From a checkpoint of a small image diffusion model.
Model: 64-pixel images, activation elu.
Training: soap at rate 0.0045, 15300 steps, batches of 128.
Rows from block 6, named by matrix and row number. Each number is 50 + 10 x the weight over its row's rms, rounded and kept within 0 to 99. All counts start at 0. After the name is the row's rms in percent of the matrix's.
# short0: shortcut pointwise conv (model.decb.0.0.short.0.weight, 192x384x1x1), inputs 0-127
short0.3 124:46 47 43 54 52 52 48 28 41 43 56 52 45 49 46 46 55 45 52 46 53 48 42 49 43 39 37 64 44 54 54 50 48 41 59 60 52 55 54 49 45 48 40 52 41 48 60 45 55 52 59 44 47 48 46 46 48 40 54 49 53 50 48 61 48 50 41 50 51 50 44 45 55 54 46 58 57 46 50 51 63 48 56 66 56 58 50 51 40 50 55 55 47 45 62 59 49 47 45 41 57 52 53 56 47 47 45 38 43 56 42 46 49 47 47 47 52 48 53 48 47 52 53 54 51 44 65 50
short0.4 163:52 48 45 50 47 53 47 62 47 52 49 49 47 42 46 57 54 59 51 54 55 51 46 51 43 43 50 46 61 48 54 38 45 52 56 58 50 46 46 39 48 47 48 46 48 53 44 47 52 49 52 45 50 50 54 52 50 55 52 44 51 57 50 53 48 44 47 56 50 52 50 47 56 53 51 42 52 57 50 45 46 45 50 45 56 49 41 46 45 56 47 46 59 60 58 46 43 55 49 53 48 55 51 51 46 48 55 51 50 54 53 61 53 44 53 53 48 48 46 58 52 53 50 49 51 54 47 48
short0.5 088:51 50 49 49 54 52 38 40 61 40 39 47 47 53 51 45 61 62 44 49 54 56 38 54 55 50 49 51 51 59 59 36 56 57 50 55 34 49 45 49 55 54 49 49 54 45 56 59 48 60 51 50 44 49 69 59 63 47 64 45 63 55 61 44 62 58 40 47 61 44 55 66 47 61 79 61 60 59 45 52 41 43 56 54 51 51 59 46 47 53 49 52 42 58 58 46 45 44 45 49 41 56 42 44 62 56 58 45 59 50 47 61 49 36 51 36 42 58 48 49 51 51 36 41 55 53 30 43
short0.6 084:55 43 49 53 48 47 59 55 52 69 41 45 56 56 40 50 42 57 42 49 64 47 48 56 49 43 45 59 51 58 57 41 51 53 50 48 54 54 46 46 53 53 54 35 45 52 57 63 56 50 44 58 51 48 56 59 47 46 53 45 41 44 61 48 50 49 61 56 49 32 46 54 45 50 56 56 66 41 42 58 38 60 43 48 60 50 33 40 43 40 48 51 48 57 43 53 54 56 44 44 53 59 62 45 43 61 50 59 51 57 52 54 48 52 60 42 41 46 51 48 52 56 44 62 52 42 39 49
short0.7 127:49 56 51 50 56 55 50 54 48 54 49 55 51 48 55 47 44 46 42 54 44 47 57 48 47 55 56 43 49 39 50 58 49 43 54 43 56 59 49 62 55 52 57 55 47 48 52 45 48 45 48 53 41 46 43 48 51 45 51 51 40 50 51 44 51 50 48 47 48 40 45 50 47 46 51 43 47 48 42 50 54 50 45 55 47 50 53 40 53 48 38 49 46 44 40 51 58 44 56 53 53 59 48 51 54 53 51 48 53 53 52 45 50 52 49 49 39 52 53 48 60 51 48 42 51 52 62 53
short0.8 088:56 53 50 38 56 58 50 51 55 47 57 42 52 50 46 58 57 45 54 53 37 52 58 48 55 51 55 46 53 44 49 57 58 53 32 45 56 49 53 56 53 53 54 54 45 50 62 49 49 46 49 50 49 51 50 49 56 59 44 52 38 50 45 45 39 50 51 49 43 44 44 64 48 49 50 49 62 47 34 51 59 54 49 61 42 43 48 29 54 44 53 43 44 56 41 64 47 59 54 51 52 57 45 44 55 62 54 45 56 38 49 53 67 49 49 44 41 62 59 43 41 52 46 49 57 46 67 51
short0.9 079:63 56 41 55 54 58 56 45 57 51 41 44 54 63 46 47 45 49 55 56 35 61 64 45 58 65 53 45 28 41 51 32 51 54 36 44 48 61 53 58 44 47 70 63 50 50 43 36 55 40 47 52 50 37 51 49 55 50 46 54 29 51 50 59 58 45 42 49 57 41 48 47 42 50 55 56 51 51 51 38 44 48 44 46 48 34 54 37 66 40 37 40 54 46 47 66 58 50 59 50 56 41 48 59 60 29 53 44 49 57 51 42 58 50 64 64 59 52 59 41 45 49 65 50 63 40 45 49
short0.10 073:63 62 52 45 46 43 47 29 47 48 50 44 48 47 55 60 66 70 62 55 49 63 60 57 50 50 46 47 46 55 54 56 49 63 42 66 51 47 52 53 53 50 46 62 52 49 51 39 58 51 51 44 52 47 46 38 61 53 39 52 49 42 53 51 56 57 47 47 51 64 61 36 35 46 42 49 54 49 37 53 50 61 34 50 40 52 44 61 41 54 51 47 26 46 57 52 68 42 60 35 35 37 41 61 47 47 60 51 40 51 57 52 48 46 47 53 49 48 51 34 47 52 57 51 56 47 85 50
short0.11 115:49 44 41 48 42 44 54 42 49 62 50 45 46 53 44 50 46 59 56 46 52 51 60 53 51 42 39 52 48 49 51 49 51 46 47 55 43 51 55 48 53 50 50 51 44 57 49 50 39 47 62 52 55 47 44 51 55 52 46 43 46 53 53 49 48 50 49 48 49 57 50 52 52 67 54 49 57 50 56 52 53 46 49 52 39 48 53 52 58 47 63 46 58 57 54 59 36 46 49 47 44 46 57 38 55 38 52 53 42 50 50 43 43 45 46 59 44 50 48 53 56 53 52 38 40 55 44 54
short0.12 079:52 44 70 53 37 45 50 54 58 57 57 49 60 45 54 42 56 53 59 56 47 51 45 47 46 50 41 56 58 30 39 54 38 42 49 39 56 52 57 52 52 49 56 47 53 56 42 55 42 53 48 49 53 60 60 72 51 48 50 45 50 38 30 54 33 50 59 53 69 48 47 55 51 50 52 61 56 47 53 40 52 52 51 55 54 46 41 50 58 59 48 56 43 56 44 41 53 50 56 53 44 53 48 40 50 44 57 46 55 46 52 49 43 59 66 50 43 42 59 52 54 53 34 52 44 56 38 43
short0.13 104:41 53 46 43 59 48 53 54 52 62 47 52 42 45 58 52 52 63 49 48 49 50 53 54 41 41 49 57 60 48 46 44 41 58 51 58 44 55 58 53 44 46 48 52 51 53 57 57 52 58 51 54 50 47 44 54 57 40 46 52 48 52 50 59 48 46 57 53 61 50 44 46 51 49 58 44 55 50 48 53 56 55 48 49 57 46 46 37 50 57 55 53 52 50 50 51 50 40 44 50 48 45 55 55 43 51 52 56 51 51 53 54 53 56 54 47 48 39 39 51 54 51 52 54 52 50 37 60
short0.14 163:47 49 52 47 53 50 47 51 53 47 50 50 50 50 50 53 50 50 46 51 49 51 54 51 44 53 50 51 53 53 53 52 52 50 52 35 49 51 52 46 46 54 53 54 45 51 42 53 51 50 45 50 52 52 51 45 54 48 47 48 45 45 50 50 52 47 48 52 52 49 48 44 56 52 48 50 46 53 45 49 50 48 51 43 46 49 50 34 49 49 47 55 51 47 49 46 54 54 52 49 47 53 50 55 55 50 56 46 54 49 48 53 53 48 54 44 28 54 47 51 50 55 48 51 53 53 52 48
short0.15 083:66 43 57 54 48 58 59 55 46 51 47 52 49 52 57 43 45 44 51 61 44 45 53 50 44 58 53 34 38 54 43 39 55 55 50 64 61 46 62 52 56 51 52 38 56 51 35 47 45 49 35 57 53 46 52 49 35 52 49 55 34 64 51 38 43 57 49 52 34 67 45 51 49 49 59 44 42 36 52 53 51 50 55 52 49 47 53 53 31 28 47 44 48 52 48 39 53 42 44 55 47 44 28 56 52 50 46 55 47 45 46 51 60 59 52 52 54 48 49 59 58 48 52 49 46 58 65 50
short0.16 086:45 60 55 60 42 55 46 41 54 55 55 57 61 33 56 45 53 43 36 45 52 46 53 43 46 48 58 43 52 42 52 54 53 43 55 49 53 44 41 60 48 47 50 58 60 62 46 31 46 41 42 49 43 55 51 49 60 47 42 41 46 38 50 59 53 60 43 36 36 58 37 35 51 56 57 37 42 48 46 46 61 46 41 45 41 51 50 47 52 52 40 53 52 40 42 52 47 53 57 56 54 44 42 56 54 50 50 52 53 43 49 56 42 40 51 52 32 69 65 59 50 60 67 49 48 41 66 47
short0.17 087:52 52 52 59 57 49 44 43 58 65 52 37 56 52 50 48 49 57 32 55 51 42 45 53 36 41 56 60 36 52 54 47 41 51 56 59 36 44 55 43 55 48 36 48 63 40 44 57 48 51 48 27 63 48 49 44 38 55 53 45 32 62 61 37 50 51 50 42 55 48 63 53 46 56 56 51 51 50 55 53 44 52 50 51 46 35 49 36 48 54 50 56 62 60 50 38 54 43 49 40 47 51 47 67 56 56 43 47 46 43 50 54 45 42 44 59 62 34 51 55 55 44 51 47 41 48 44 53
short0.18 089:47 57 46 44 48 53 52 43 56 42 42 57 51 41 49 43 49 51 49 50 52 42 51 51 55 60 51 40 47 42 42 51 62 48 56 56 51 50 57 57 55 38 51 46 40 47 35 51 51 55 45 51 52 45 51 52 50 41 37 51 59 45 49 51 46 48 54 42 43 46 37 48 56 57 44 46 49 46 53 49 51 50 56 50 52 49 44 43 53 38 43 43 51 66 47 56 65 59 52 48 54 59 44 44 42 58 47 55 60 52 45 48 51 50 57 51 54 53 47 46 42 45 44 51 50 54 52 54
short0.19 113:55 54 54 48 50 44 45 46 52 58 54 52 50 53 49 55 48 52 47 36 56 54 32 46 33 38 44 52 48 37 60 57 53 51 54 31 50 56 43 50 45 45 42 46 49 54 48 53 59 40 48 46 47 52 44 45 53 57 54 46 66 56 54 55 51 48 48 53 59 39 50 50 63 53 43 61 53 52 51 55 40 46 50 61 51 55 50 50 51 56 36 52 56 44 65 49 55 44 50 54 41 63 49 47 48 47 52 44 41 49 48 52 54 41 50 46 32 51 44 42 52 53 56 49 55 45 46 46
short0.20 075:57 44 40 47 59 48 54 66 53 32 44 50 67 54 61 48 46 57 51 42 46 41 57 43 50 60 45 49 51 50 48 63 57 47 45 41 45 52 57 47 49 44 50 46 39 49 50 52 54 55 37 51 47 46 47 62 57 36 39 40 42 46 58 50 52 40 69 48 58 35 67 71 47 63 61 56 52 48 53 59 31 57 48 49 54 38 51 42 44 52 51 53 47 42 57 55 49 45 48 60 69 59 57 61 54 66 55 60 39 49 58 58 37 51 42 50 27 72 47 58 56 61 58 45 45 68 56 48
short0.21 125:52 54 45 54 52 50 51 37 52 43 52 53 44 46 43 49 52 48 46 47 47 48 49 53 50 38 47 44 54 54 52 50 48 53 54 40 45 56 51 45 55 48 46 51 43 48 41 54 52 45 57 51 43 40 50 55 56 47 58 55 48 42 48 41 43 49 44 47 57 51 51 54 53 53 53 46 53 47 49 51 51 57 43 56 46 46 56 56 56 50 46 48 52 36 47 46 57 42 51 53 45 40 53 49 53 52 47 47 43 52 48 53 54 49 53 51 72 56 54 53 51 53 50 44 47 54 51 48
short0.22 073:37 54 50 43 44 58 53 49 44 56 57 61 52 41 45 59 50 50 56 60 48 58 48 57 44 47 44 62 58 47 50 45 40 48 56 46 58 40 56 48 54 52 38 52 46 56 51 38 75 47 53 48 52 55 52 64 50 56 55 54 63 58 55 55 55 50 51 41 51 60 53 39 46 57 56 44 60 52 56 45 34 36 60 54 51 58 43 60 41 47 54 53 56 41 53 44 41 48 53 44 41 39 63 48 51 62 52 61 50 55 55 51 47 51 60 50 45 41 46 63 52 64 55 42 38 50 55 47
short0.23 078:48 42 41 48 60 51 57 56 42 69 51 45 46 46 40 57 54 49 69 43 44 52 58 55 62 49 38 50 41 54 55 36 37 50 55 64 51 60 54 46 55 54 40 58 48 48 55 35 52 55 53 57 53 57 48 60 42 48 59 64 54 51 63 48 51 48 61 48 47 60 56 50 40 42 44 55 50 47 53 53 52 58 55 54 46 57 42 42 47 39 55 52 51 44 65 55 53 64 51 45 38 49 48 46 40 47 54 47 44 63 52 38 59 48 49 42 47 43 44 52 47 38 49 43 54 52 45 44
short0.24 087:47 50 46 54 43 60 42 47 56 66 44 60 52 42 51 46 57 53 43 46 56 43 57 61 47 51 39 53 43 38 60 47 60 42 53 47 44 52 63 49 47 45 31 57 49 48 52 51 49 49 46 50 56 51 48 54 46 35 52 34 58 45 52 58 63 51 40 55 61 32 67 53 58 58 47 40 49 43 42 43 47 44 58 53 44 51 53 43 55 48 46 36 55 44 58 45 46 35 56 63 43 56 51 53 50 47 46 44 53 49 41 50 51 59 57 46 26 47 43 46 42 48 54 52 55 40 32 52
short0.25 072:50 44 45 52 47 71 53 40 40 79 42 48 57 55 66 64 66 69 66 60 48 61 35 47 36 29 43 47 63 61 49 63 46 43 55 49 47 46 50 50 46 48 52 36 56 50 57 57 58 51 55 54 49 46 55 46 50 56 49 37 61 51 55 56 41 50 48 42 47 48 51 54 48 37 49 52 46 59 52 55 42 54 49 54 47 40 55 68 42 45 53 51 53 51 47 53 54 52 52 55 60 43 45 40 54 45 56 35 55 62 55 54 38 43 52 59 38 52 47 46 56 46 57 44 57 49 47 39
short0.26 118:50 50 51 49 52 59 40 43 61 65 58 46 56 53 50 50 54 56 45 50 51 52 42 51 55 39 45 50 47 42 46 57 51 53 55 53 56 46 41 43 48 48 53 55 40 55 59 49 48 54 52 62 57 54 52 63 54 56 46 50 53 47 52 48 50 49 62 45 54 43 56 54 51 48 53 59 50 47 61 45 55 60 59 55 57 53 53 51 51 50 62 53 56 56 64 56 44 56 55 50 51 44 46 48 48 55 55 50 51 55 51 46 52 42 51 48 55 54 45 56 51 61 39 50 45 58 49 41
short0.27 111:40 60 45 50 56 52 48 49 43 50 48 48 47 46 47 50 46 53 49 53 44 42 47 51 50 45 35 54 53 51 58 51 51 59 51 52 54 45 41 37 44 48 52 50 53 45 44 45 42 51 62 47 50 53 57 53 52 46 50 42 60 51 55 49 55 54 54 50 53 42 52 52 57 49 51 52 53 51 49 38 51 51 50 50 53 43 44 67 49 50 52 55 61 51 53 52 59 55 47 51 61 47 58 48 48 53 49 49 54 45 49 60 43 43 50 47 52 51 53 48 45 59 55 51 57 44 55 53
short0.28 103:26 49 39 46 52 48 44 50 58 53 46 49 53 62 54 48 48 40 52 47 51 47 54 54 34 32 47 52 38 57 55 52 53 53 61 33 40 54 43 52 47 48 39 42 53 43 53 61 45 48 57 52 57 55 53 55 53 48 40 50 50 42 59 51 53 53 43 43 50 35 56 56 41 55 50 36 52 54 46 55 55 65 39 52 61 52 41 46 54 53 51 43 50 57 36 60 54 53 59 59 43 46 64 46 53 54 53 50 59 59 49 37 38 44 52 54 46 39 49 44 56 44 39 52 58 61 48 51
short0.29 077:34 59 45 51 48 62 44 36 60 52 49 54 40 44 63 50 49 58 50 49 44 50 64 44 45 43 51 57 52 45 38 54 49 57 38 61 36 50 53 46 48 49 39 50 41 52 51 46 50 55 53 65 45 57 61 51 48 47 36 44 58 36 51 46 44 44 36 55 49 41 45 36 52 28 58 46 48 60 44 59 52 43 54 49 30 65 60 61 47 48 38 54 52 60 65 58 41 55 49 40 47 50 44 50 52 52 43 40 50 52 53 46 52 40 52 60 48 53 39 52 54 46 47 40 48 44 33 52
short0.30 085:50 55 42 52 38 48 41 47 57 73 39 53 54 46 53 39 48 52 46 52 54 53 51 54 41 43 45 56 60 43 51 44 50 60 42 50 37 52 47 52 34 52 44 41 47 51 56 54 55 59 63 64 54 46 57 49 46 45 64 52 62 38 58 51 60 48 48 52 38 56 49 35 37 47 53 53 59 55 57 48 50 39 54 49 56 50 40 56 46 47 47 69 60 60 53 38 31 52 53 51 46 50 47 54 44 55 45 47 62 59 48 54 47 51 57 45 58 54 45 48 57 58 55 47 51 56 53 54
short0.31 108:56 45 53 52 44 58 46 54 47 55 42 50 52 61 61 40 40 38 50 46 55 58 50 55 41 49 49 56 48 56 44 66 38 57 41 53 48 52 60 44 44 57 50 42 54 46 46 49 62 54 41 60 52 41 59 50 36 51 52 53 49 68 52 57 46 55 53 49 59 43 50 68 56 49 43 35 58 45 45 54 38 52 51 47 46 53 56 46 53 50 50 37 53 56 56 52 60 65 38 62 63 44 65 49 48 46 53 36 48 45 50 54 34 55 53 51 56 57 41 46 46 51 39 45 47 51 54 37
short0.32 090:58 58 43 57 50 46 45 45 46 36 54 52 55 52 57 54 53 46 56 49 49 40 52 43 51 57 63 48 46 54 49 58 56 50 59 60 62 52 49 53 42 45 45 45 41 46 44 48 51 46 59 48 50 58 46 43 48 57 54 45 56 51 41 40 51 53 59 57 46 38 50 54 59 38 60 50 48 53 54 56 52 42 47 48 65 58 55 62 61 48 50 57 57 53 40 46 56 51 53 53 58 55 58 62 47 42 52 43 61 50 47 45 53 47 52 64 52 43 62 47 55 56 36 52 59 40 54 51
short0.33 089:75 54 52 55 33 57 47 50 35 58 41 54 46 58 49 58 56 58 52 53 53 55 51 42 43 52 49 51 42 63 41 55 56 54 53 42 43 44 41 62 53 32 54 45 51 48 36 56 51 46 53 42 38 44 50 52 44 50 58 54 52 51 59 50 48 60 42 56 55 44 49 41 45 56 54 44 53 45 43 51 40 56 37 49 55 51 47 49 59 65 54 44 55 46 42 39 47 50 55 51 50 54 54 52 59 42 57 48 57 57 44 41 61 60 52 57 55 60 45 33 56 55 46 58 37 49 56 63
short0.34 070:60 44 53 32 57 66 43 51 53 78 37 48 47 37 36 59 42 54 21 51 46 50 57 64 57 39 57 58 63 51 63 44 43 61 44 43 59 46 52 49 49 58 46 37 59 53 75 47 61 49 50 53 57 62 52 59 53 47 46 60 42 58 54 55 55 50 54 63 56 55 50 51 47 53 49 46 42 40 45 50 57 55 56 51 42 50 38 40 50 54 52 51 50 52 52 54 52 58 56 46 54 60 47 46 55 44 50 67 54 31 49 64 55 47 65 43 44 45 42 70 55 79 48 54 50 62 63 49
short0.35 090:50 36 56 45 56 38 47 56 41 46 49 50 52 58 48 47 50 53 48 49 48 64 50 44 57 53 42 45 53 61 48 38 56 52 60 42 50 45 48 54 52 49 41 58 43 57 46 42 60 57 45 43 62 48 53 48 55 63 41 58 61 61 59 54 60 59 47 55 40 54 49 45 47 52 48 49 49 45 52 49 50 50 60 58 50 48 48 48 40 64 56 55 60 44 69 40 49 52 61 56 49 48 54 54 56 39 52 57 52 50 54 49 59 53 35 52 42 54 50 50 50 53 54 57 52 56 55 51
short0.36 083:41 42 56 37 41 52 58 51 58 57 51 49 67 54 53 58 51 45 61 51 46 65 54 44 48 60 42 54 55 46 53 49 53 55 44 42 42 52 40 47 59 63 40 40 52 52 50 60 53 57 38 66 50 47 58 44 51 47 53 57 51 64 54 54 60 43 48 38 53 45 48 67 38 36 48 50 56 50 38 59 48 55 50 50 48 46 42 42 63 56 53 41 47 49 57 50 47 54 58 35 58 49 48 54 38 43 45 47 48 48 53 44 44 51 42 57 46 61 46 48 51 48 42 53 48 36 59 55
short0.37 085:54 47 55 50 55 59 53 60 46 54 33 57 45 62 62 50 42 38 37 74 61 38 57 62 45 34 48 57 55 46 45 48 48 48 42 43 47 39 38 54 49 40 43 51 66 54 52 52 39 49 43 37 44 52 58 56 57 49 66 49 53 49 51 51 54 62 58 61 51 49 48 36 49 53 47 53 63 49 60 46 53 50 58 52 38 48 62 58 59 50 54 40 47 49 42 44 63 40 37 35 57 70 37 45 49 60 55 51 71 41 54 50 53 41 53 59 54 48 58 45 50 44 45 46 43 54 44 52
short0.38 081:50 49 51 40 39 36 41 54 54 56 54 44 50 52 47 52 60 52 57 58 56 54 46 37 45 47 59 47 43 51 54 48 45 50 51 53 53 48 33 53 57 55 51 49 62 52 42 38 46 41 44 57 48 40 49 47 45 30 50 58 51 48 47 54 49 47 37 36 41 49 34 49 51 53 53 43 52 51 44 53 54 51 55 50 50 63 54 51 51 40 40 41 46 48 50 48 48 36 54 40 39 39 55 54 56 59 56 58 34 49 56 49 64 52 49 49 56 43 40 49 62 54 39 47 45 50 44 56
short0.39 066:71 40 57 39 41 44 46 41 56 57 47 51 37 58 58 52 38 53 59 53 61 49 58 62 48 50 49 53 55 41 44 57 59 50 43 64 51 53 42 57 41 57 62 52 49 52 50 53 69 45 61 63 57 53 57 58 49 38 56 52 64 65 60 45 60 59 45 42 26 49 55 56 46 62 51 54 56 43 51 54 50 39 49 47 45 46 41 57 53 62 64 63 45 51 38 37 52 40 48 41 54 52 47 55 44 40 55 57 41 46 37 47 37 55 52 53 45 60 48 52 53 41 48 58 47 53 56 55
short0.40 102:65 62 49 45 44 57 57 45 47 51 43 50 46 59 53 46 52 54 57 56 56 51 52 41 51 49 54 57 40 58 54 55 52 52 53 40 62 44 36 48 61 47 63 49 59 50 55 50 55 53 50 39 54 38 49 46 53 42 54 54 52 56 42 45 52 59 56 47 36 63 43 50 49 40 63 45 47 51 51 42 60 50 46 54 47 58 46 38 51 49 43 46 57 44 41 58 51 49 53 56 52 49 54 49 47 40 47 55 52 51 53 51 56 53 47 59 49 56 49 53 41 42 54 51 57 46 57 53
short0.41 077:54 43 44 56 44 36 32 45 51 48 46 61 39 48 52 49 46 56 54 49 43 59 33 49 45 54 55 46 51 44 48 54 70 62 60 50 56 58 56 61 51 45 49 50 58 54 57 50 48 46 49 55 51 49 47 60 49 46 56 43 46 27 49 39 51 48 48 48 46 49 47 39 55 45 64 47 53 60 30 37 64 40 54 49 37 47 40 41 53 57 49 43 40 49 51 46 41 46 50 46 45 47 58 53 56 41 52 36 49 52 56 41 41 59 63 46 43 41 52 46 55 52 44 46 54 57 53 50
short0.42 071:38 52 49 45 46 30 51 62 49 55 42 46 72 45 49 40 44 41 44 45 42 53 54 57 41 46 46 51 44 59 48 31 62 50 52 56 48 52 50 45 40 44 48 55 68 42 66 52 41 70 39 60 60 61 60 46 48 59 46 51 52 63 55 50 43 46 44 43 55 53 44 41 48 49 48 54 62 65 62 58 37 58 54 49 47 60 40 76 49 63 66 32 47 36 43 42 28 50 55 47 35 51 40 42 42 44 53 47 45 65 57 50 55 41 37 49 49 39 55 57 60 49 45 36 50 34 55 41
short0.43 083:56 58 49 47 60 33 56 48 55 48 47 47 44 57 51 53 43 54 49 50 51 54 43 49 41 49 49 49 46 47 52 56 68 60 44 50 60 54 41 62 56 49 49 53 57 55 54 42 47 50 49 44 54 41 56 43 49 45 51 40 46 49 54 39 40 58 56 45 55 46 32 47 45 44 53 52 38 49 39 48 56 51 62 57 57 33 44 27 50 48 69 53 47 62 48 46 44 47 53 53 56 42 63 43 54 45 56 52 60 59 45 45 54 48 48 50 51 49 55 38 57 44 50 44 59 45 46 55
short0.44 090:66 61 56 42 50 41 50 51 49 45 45 55 42 48 48 45 52 50 49 49 54 53 55 51 38 53 63 46 54 49 53 61 54 47 50 46 50 46 54 47 58 47 45 42 46 48 54 49 61 51 45 35 64 43 44 39 51 52 65 45 47 64 64 55 51 60 58 48 50 50 52 39 55 64 44 40 50 43 48 55 57 55 56 41 49 57 45 51 49 44 39 41 55 56 51 53 54 51 57 57 48 51 60 42 43 48 48 51 52 46 40 51 48 55 55 49 57 50 44 49 55 48 42 49 48 50 55 49
short0.45 098:63 50 60 48 50 50 63 50 53 44 50 57 46 38 60 48 52 59 51 54 39 54 41 37 54 59 56 42 37 47 50 59 47 56 48 40 60 41 42 54 60 47 53 54 50 45 44 50 56 45 39 38 53 42 43 49 56 41 40 52 35 59 52 51 44 44 45 52 34 50 38 36 43 41 52 43 47 45 45 45 54 38 46 52 48 50 53 43 50 59 29 41 41 51 36 50 50 47 57 45 50 50 48 59 59 43 62 52 49 50 57 46 63 57 46 54 48 56 51 51 53 56 47 58 50 46 54 47
short0.46 076:57 43 62 50 46 44 42 37 46 44 46 55 39 52 60 54 55 59 52 52 48 58 65 46 58 55 47 50 38 30 54 44 44 44 47 58 62 58 54 50 46 55 49 50 40 48 71 44 58 47 45 48 38 49 43 62 45 52 65 46 66 49 47 44 57 49 53 42 50 50 45 46 55 45 41 42 48 44 61 43 59 46 57 40 36 53 54 39 43 36 55 52 44 43 62 55 65 38 47 50 50 58 62 60 62 53 54 41 42 53 50 44 57 64 48 63 58 40 48 58 54 58 66 47 54 53 50 68
short0.47 147:49 51 46 46 46 49 47 55 50 60 50 54 53 56 54 47 49 56 47 49 40 48 48 42 51 40 39 48 45 45 46 59 48 52 53 71 40 56 42 45 47 43 48 48 54 58 42 53 51 51 51 57 47 48 59 47 54 56 47 52 56 43 46 49 56 55 47 52 53 44 52 55 45 47 51 44 56 46 55 48 48 47 51 46 49 51 52 55 53 50 46 52 51 51 52 51 43 48 51 54 47 45 57 50 44 54 42 46 46 56 52 53 51 44 46 49 68 51 44 50 53 48 46 49 53 54 49 55
short0.48 088:53 49 48 55 58 62 48 19 42 65 68 48 45 51 58 50 48 40 45 47 46 42 54 44 59 51 48 51 51 42 54 55 40 42 56 69 42 41 57 52 45 67 56 52 61 47 32 54 50 52 58 54 40 54 41 52 46 42 43 54 37 60 47 55 58 44 44 53 57 54 65 58 45 52 38 50 66 52 56 42 81 56 54 49 49 54 52 58 60 50 69 53 44 72 39 33 59 40 41 52 47 43 28 47 57 54 48 37 64 57 50 46 40 57 46 29 71 37 37 45 54 46 42 37 49 63 59 47
short0.49 101:58 57 46 52 61 54 60 50 45 63 56 55 51 44 52 46 48 48 42 48 46 56 68 43 57 66 45 61 44 49 61 51 46 59 50 49 52 40 45 62 51 50 52 62 53 44 55 47 46 59 34 52 55 45 54 41 40 51 48 55 43 49 51 46 48 37 49 52 46 56 42 46 45 42 57 44 52 51 38 51 57 51 51 47 46 51 53 43 57 44 45 48 49 45 36 40 60 52 47 52 61 54 35 57 37 45 47 54 58 55 46 55 52 51 49 51 52 53 52 49 36 47 51 50 48 50 56 54
short0.50 075:43 57 70 57 42 51 53 36 41 53 58 44 55 53 59 41 52 63 47 44 66 54 33 48 60 51 45 56 45 42 40 54 44 41 53 52 51 45 45 40 32 48 37 50 56 51 48 54 52 56 52 56 52 32 56 47 35 49 49 74 61 48 40 40 45 57 47 50 45 47 57 56 55 29 56 49 51 51 45 59 44 48 61 42 43 59 43 50 51 47 47 41 52 60 45 52 45 51 43 67 48 47 38 47 54 44 45 37 65 54 43 56 54 56 53 50 41 44 54 42 47 43 47 42 33 50 39 58
short0.51 076:48 42 60 43 48 64 49 58 44 40 45 49 48 57 48 46 44 61 51 46 46 50 58 34 58 56 51 49 50 52 46 57 55 59 41 36 29 53 75 49 37 41 55 34 53 47 32 50 33 52 51 59 56 62 54 48 40 62 44 48 24 52 37 55 43 59 42 55 52 64 49 52 47 56 59 38 36 42 53 45 54 40 43 50 52 48 54 49 55 60 44 45 45 47 38 46 45 59 43 66 60 53 45 38 24 63 54 55 46 37 51 60 55 60 48 33 39 58 53 35 66 55 61 43 55 65 39 46
short0.52 072:52 54 41 49 57 49 56 56 54 48 53 54 44 38 37 41 36 45 60 48 52 58 52 47 46 51 53 41 41 45 56 50 45 50 46 37 33 61 56 59 65 53 46 62 46 63 53 50 50 47 53 56 47 62 46 49 45 48 51 30 41 49 57 59 54 58 51 56 39 58 50 56 58 45 37 48 52 54 32 48 54 51 56 51 43 52 38 47 36 55 61 33 60 53 60 62 39 35 48 49 56 52 31 56 37 46 47 51 36 58 49 46 55 47 41 33 49 59 56 31 45 46 40 48 57 52 44 41
short0.53 078:36 50 34 49 45 44 55 55 50 53 49 39 40 40 56 49 38 50 45 59 60 55 48 40 57 53 48 35 28 36 55 51 53 37 53 38 64 55 66 36 44 47 46 55 49 53 68 52 57 53 47 62 54 50 56 57 48 38 57 48 72 68 47 50 39 58 74 53 56 55 37 51 56 42 56 64 49 42 51 60 58 50 40 51 52 51 51 60 66 51 50 48 60 47 31 56 54 47 62 41 44 59 69 33 32 55 35 58 60 38 48 47 30 44 51 45 49 57 44 49 50 46 48 48 46 53 33 53
short0.54 070:58 61 51 52 57 47 24 63 60 65 46 59 53 56 48 64 46 39 38 55 60 51 47 41 51 40 27 47 45 49 39 36 50 50 40 58 56 50 48 43 49 50 38 51 53 40 42 34 63 73 40 56 62 50 33 53 57 47 58 43 57 48 52 45 55 62 51 58 56 63 49 50 40 57 47 48 38 45 54 57 54 60 37 56 36 40 48 52 48 61 33 58 44 51 45 46 48 62 46 58 48 54 43 48 44 50 53 58 59 56 38 50 44 50 52 43 48 41 60 54 48 60 57 45 58 50 57 54
short0.55 080:53 56 49 51 51 58 46 35 53 60 48 64 60 48 57 48 40 42 45 58 52 67 52 61 48 48 55 56 53 48 55 53 41 57 51 67 48 43 56 63 50 73 52 63 51 44 33 49 54 48 56 66 50 56 37 43 55 50 55 45 58 63 44 59 42 48 55 47 39 55 55 57 45 41 48 58 52 54 50 42 58 37 50 58 54 51 43 44 48 53 48 45 52 43 46 52 46 52 49 49 50 58 32 45 51 50 52 46 57 35 53 38 47 53 47 53 40 41 50 48 55 47 54 55 48 47 44 56
short0.56 081:52 67 42 57 54 42 58 58 58 55 56 50 55 50 50 56 50 49 54 42 45 44 47 47 53 52 42 65 53 54 56 57 46 45 51 39 60 48 25 54 55 42 64 46 48 50 43 58 61 48 52 60 48 55 40 56 51 42 46 62 49 58 44 56 32 53 53 40 46 51 51 45 46 56 41 45 57 58 44 55 49 48 51 62 62 69 51 34 49 48 49 49 56 41 40 46 53 46 60 55 45 52 35 48 59 41 42 61 49 43 42 51 47 42 46 37 50 63 56 43 57 55 50 50 52 49 50 47
short0.57 108:49 38 52 57 39 53 45 45 57 37 44 40 55 45 50 45 56 54 40 49 59 61 60 49 47 49 51 41 55 48 43 52 54 59 56 47 53 50 39 40 36 53 38 36 45 43 40 49 50 49 54 53 56 37 49 44 47 57 55 53 68 55 37 55 48 50 51 44 52 43 55 55 46 51 45 42 50 57 54 59 45 67 57 52 54 44 50 43 41 52 61 49 43 50 62 47 57 57 51 52 44 50 64 41 62 61 41 47 53 41 48 62 42 47 49 50 42 53 38 53 46 63 46 54 54 55 43 53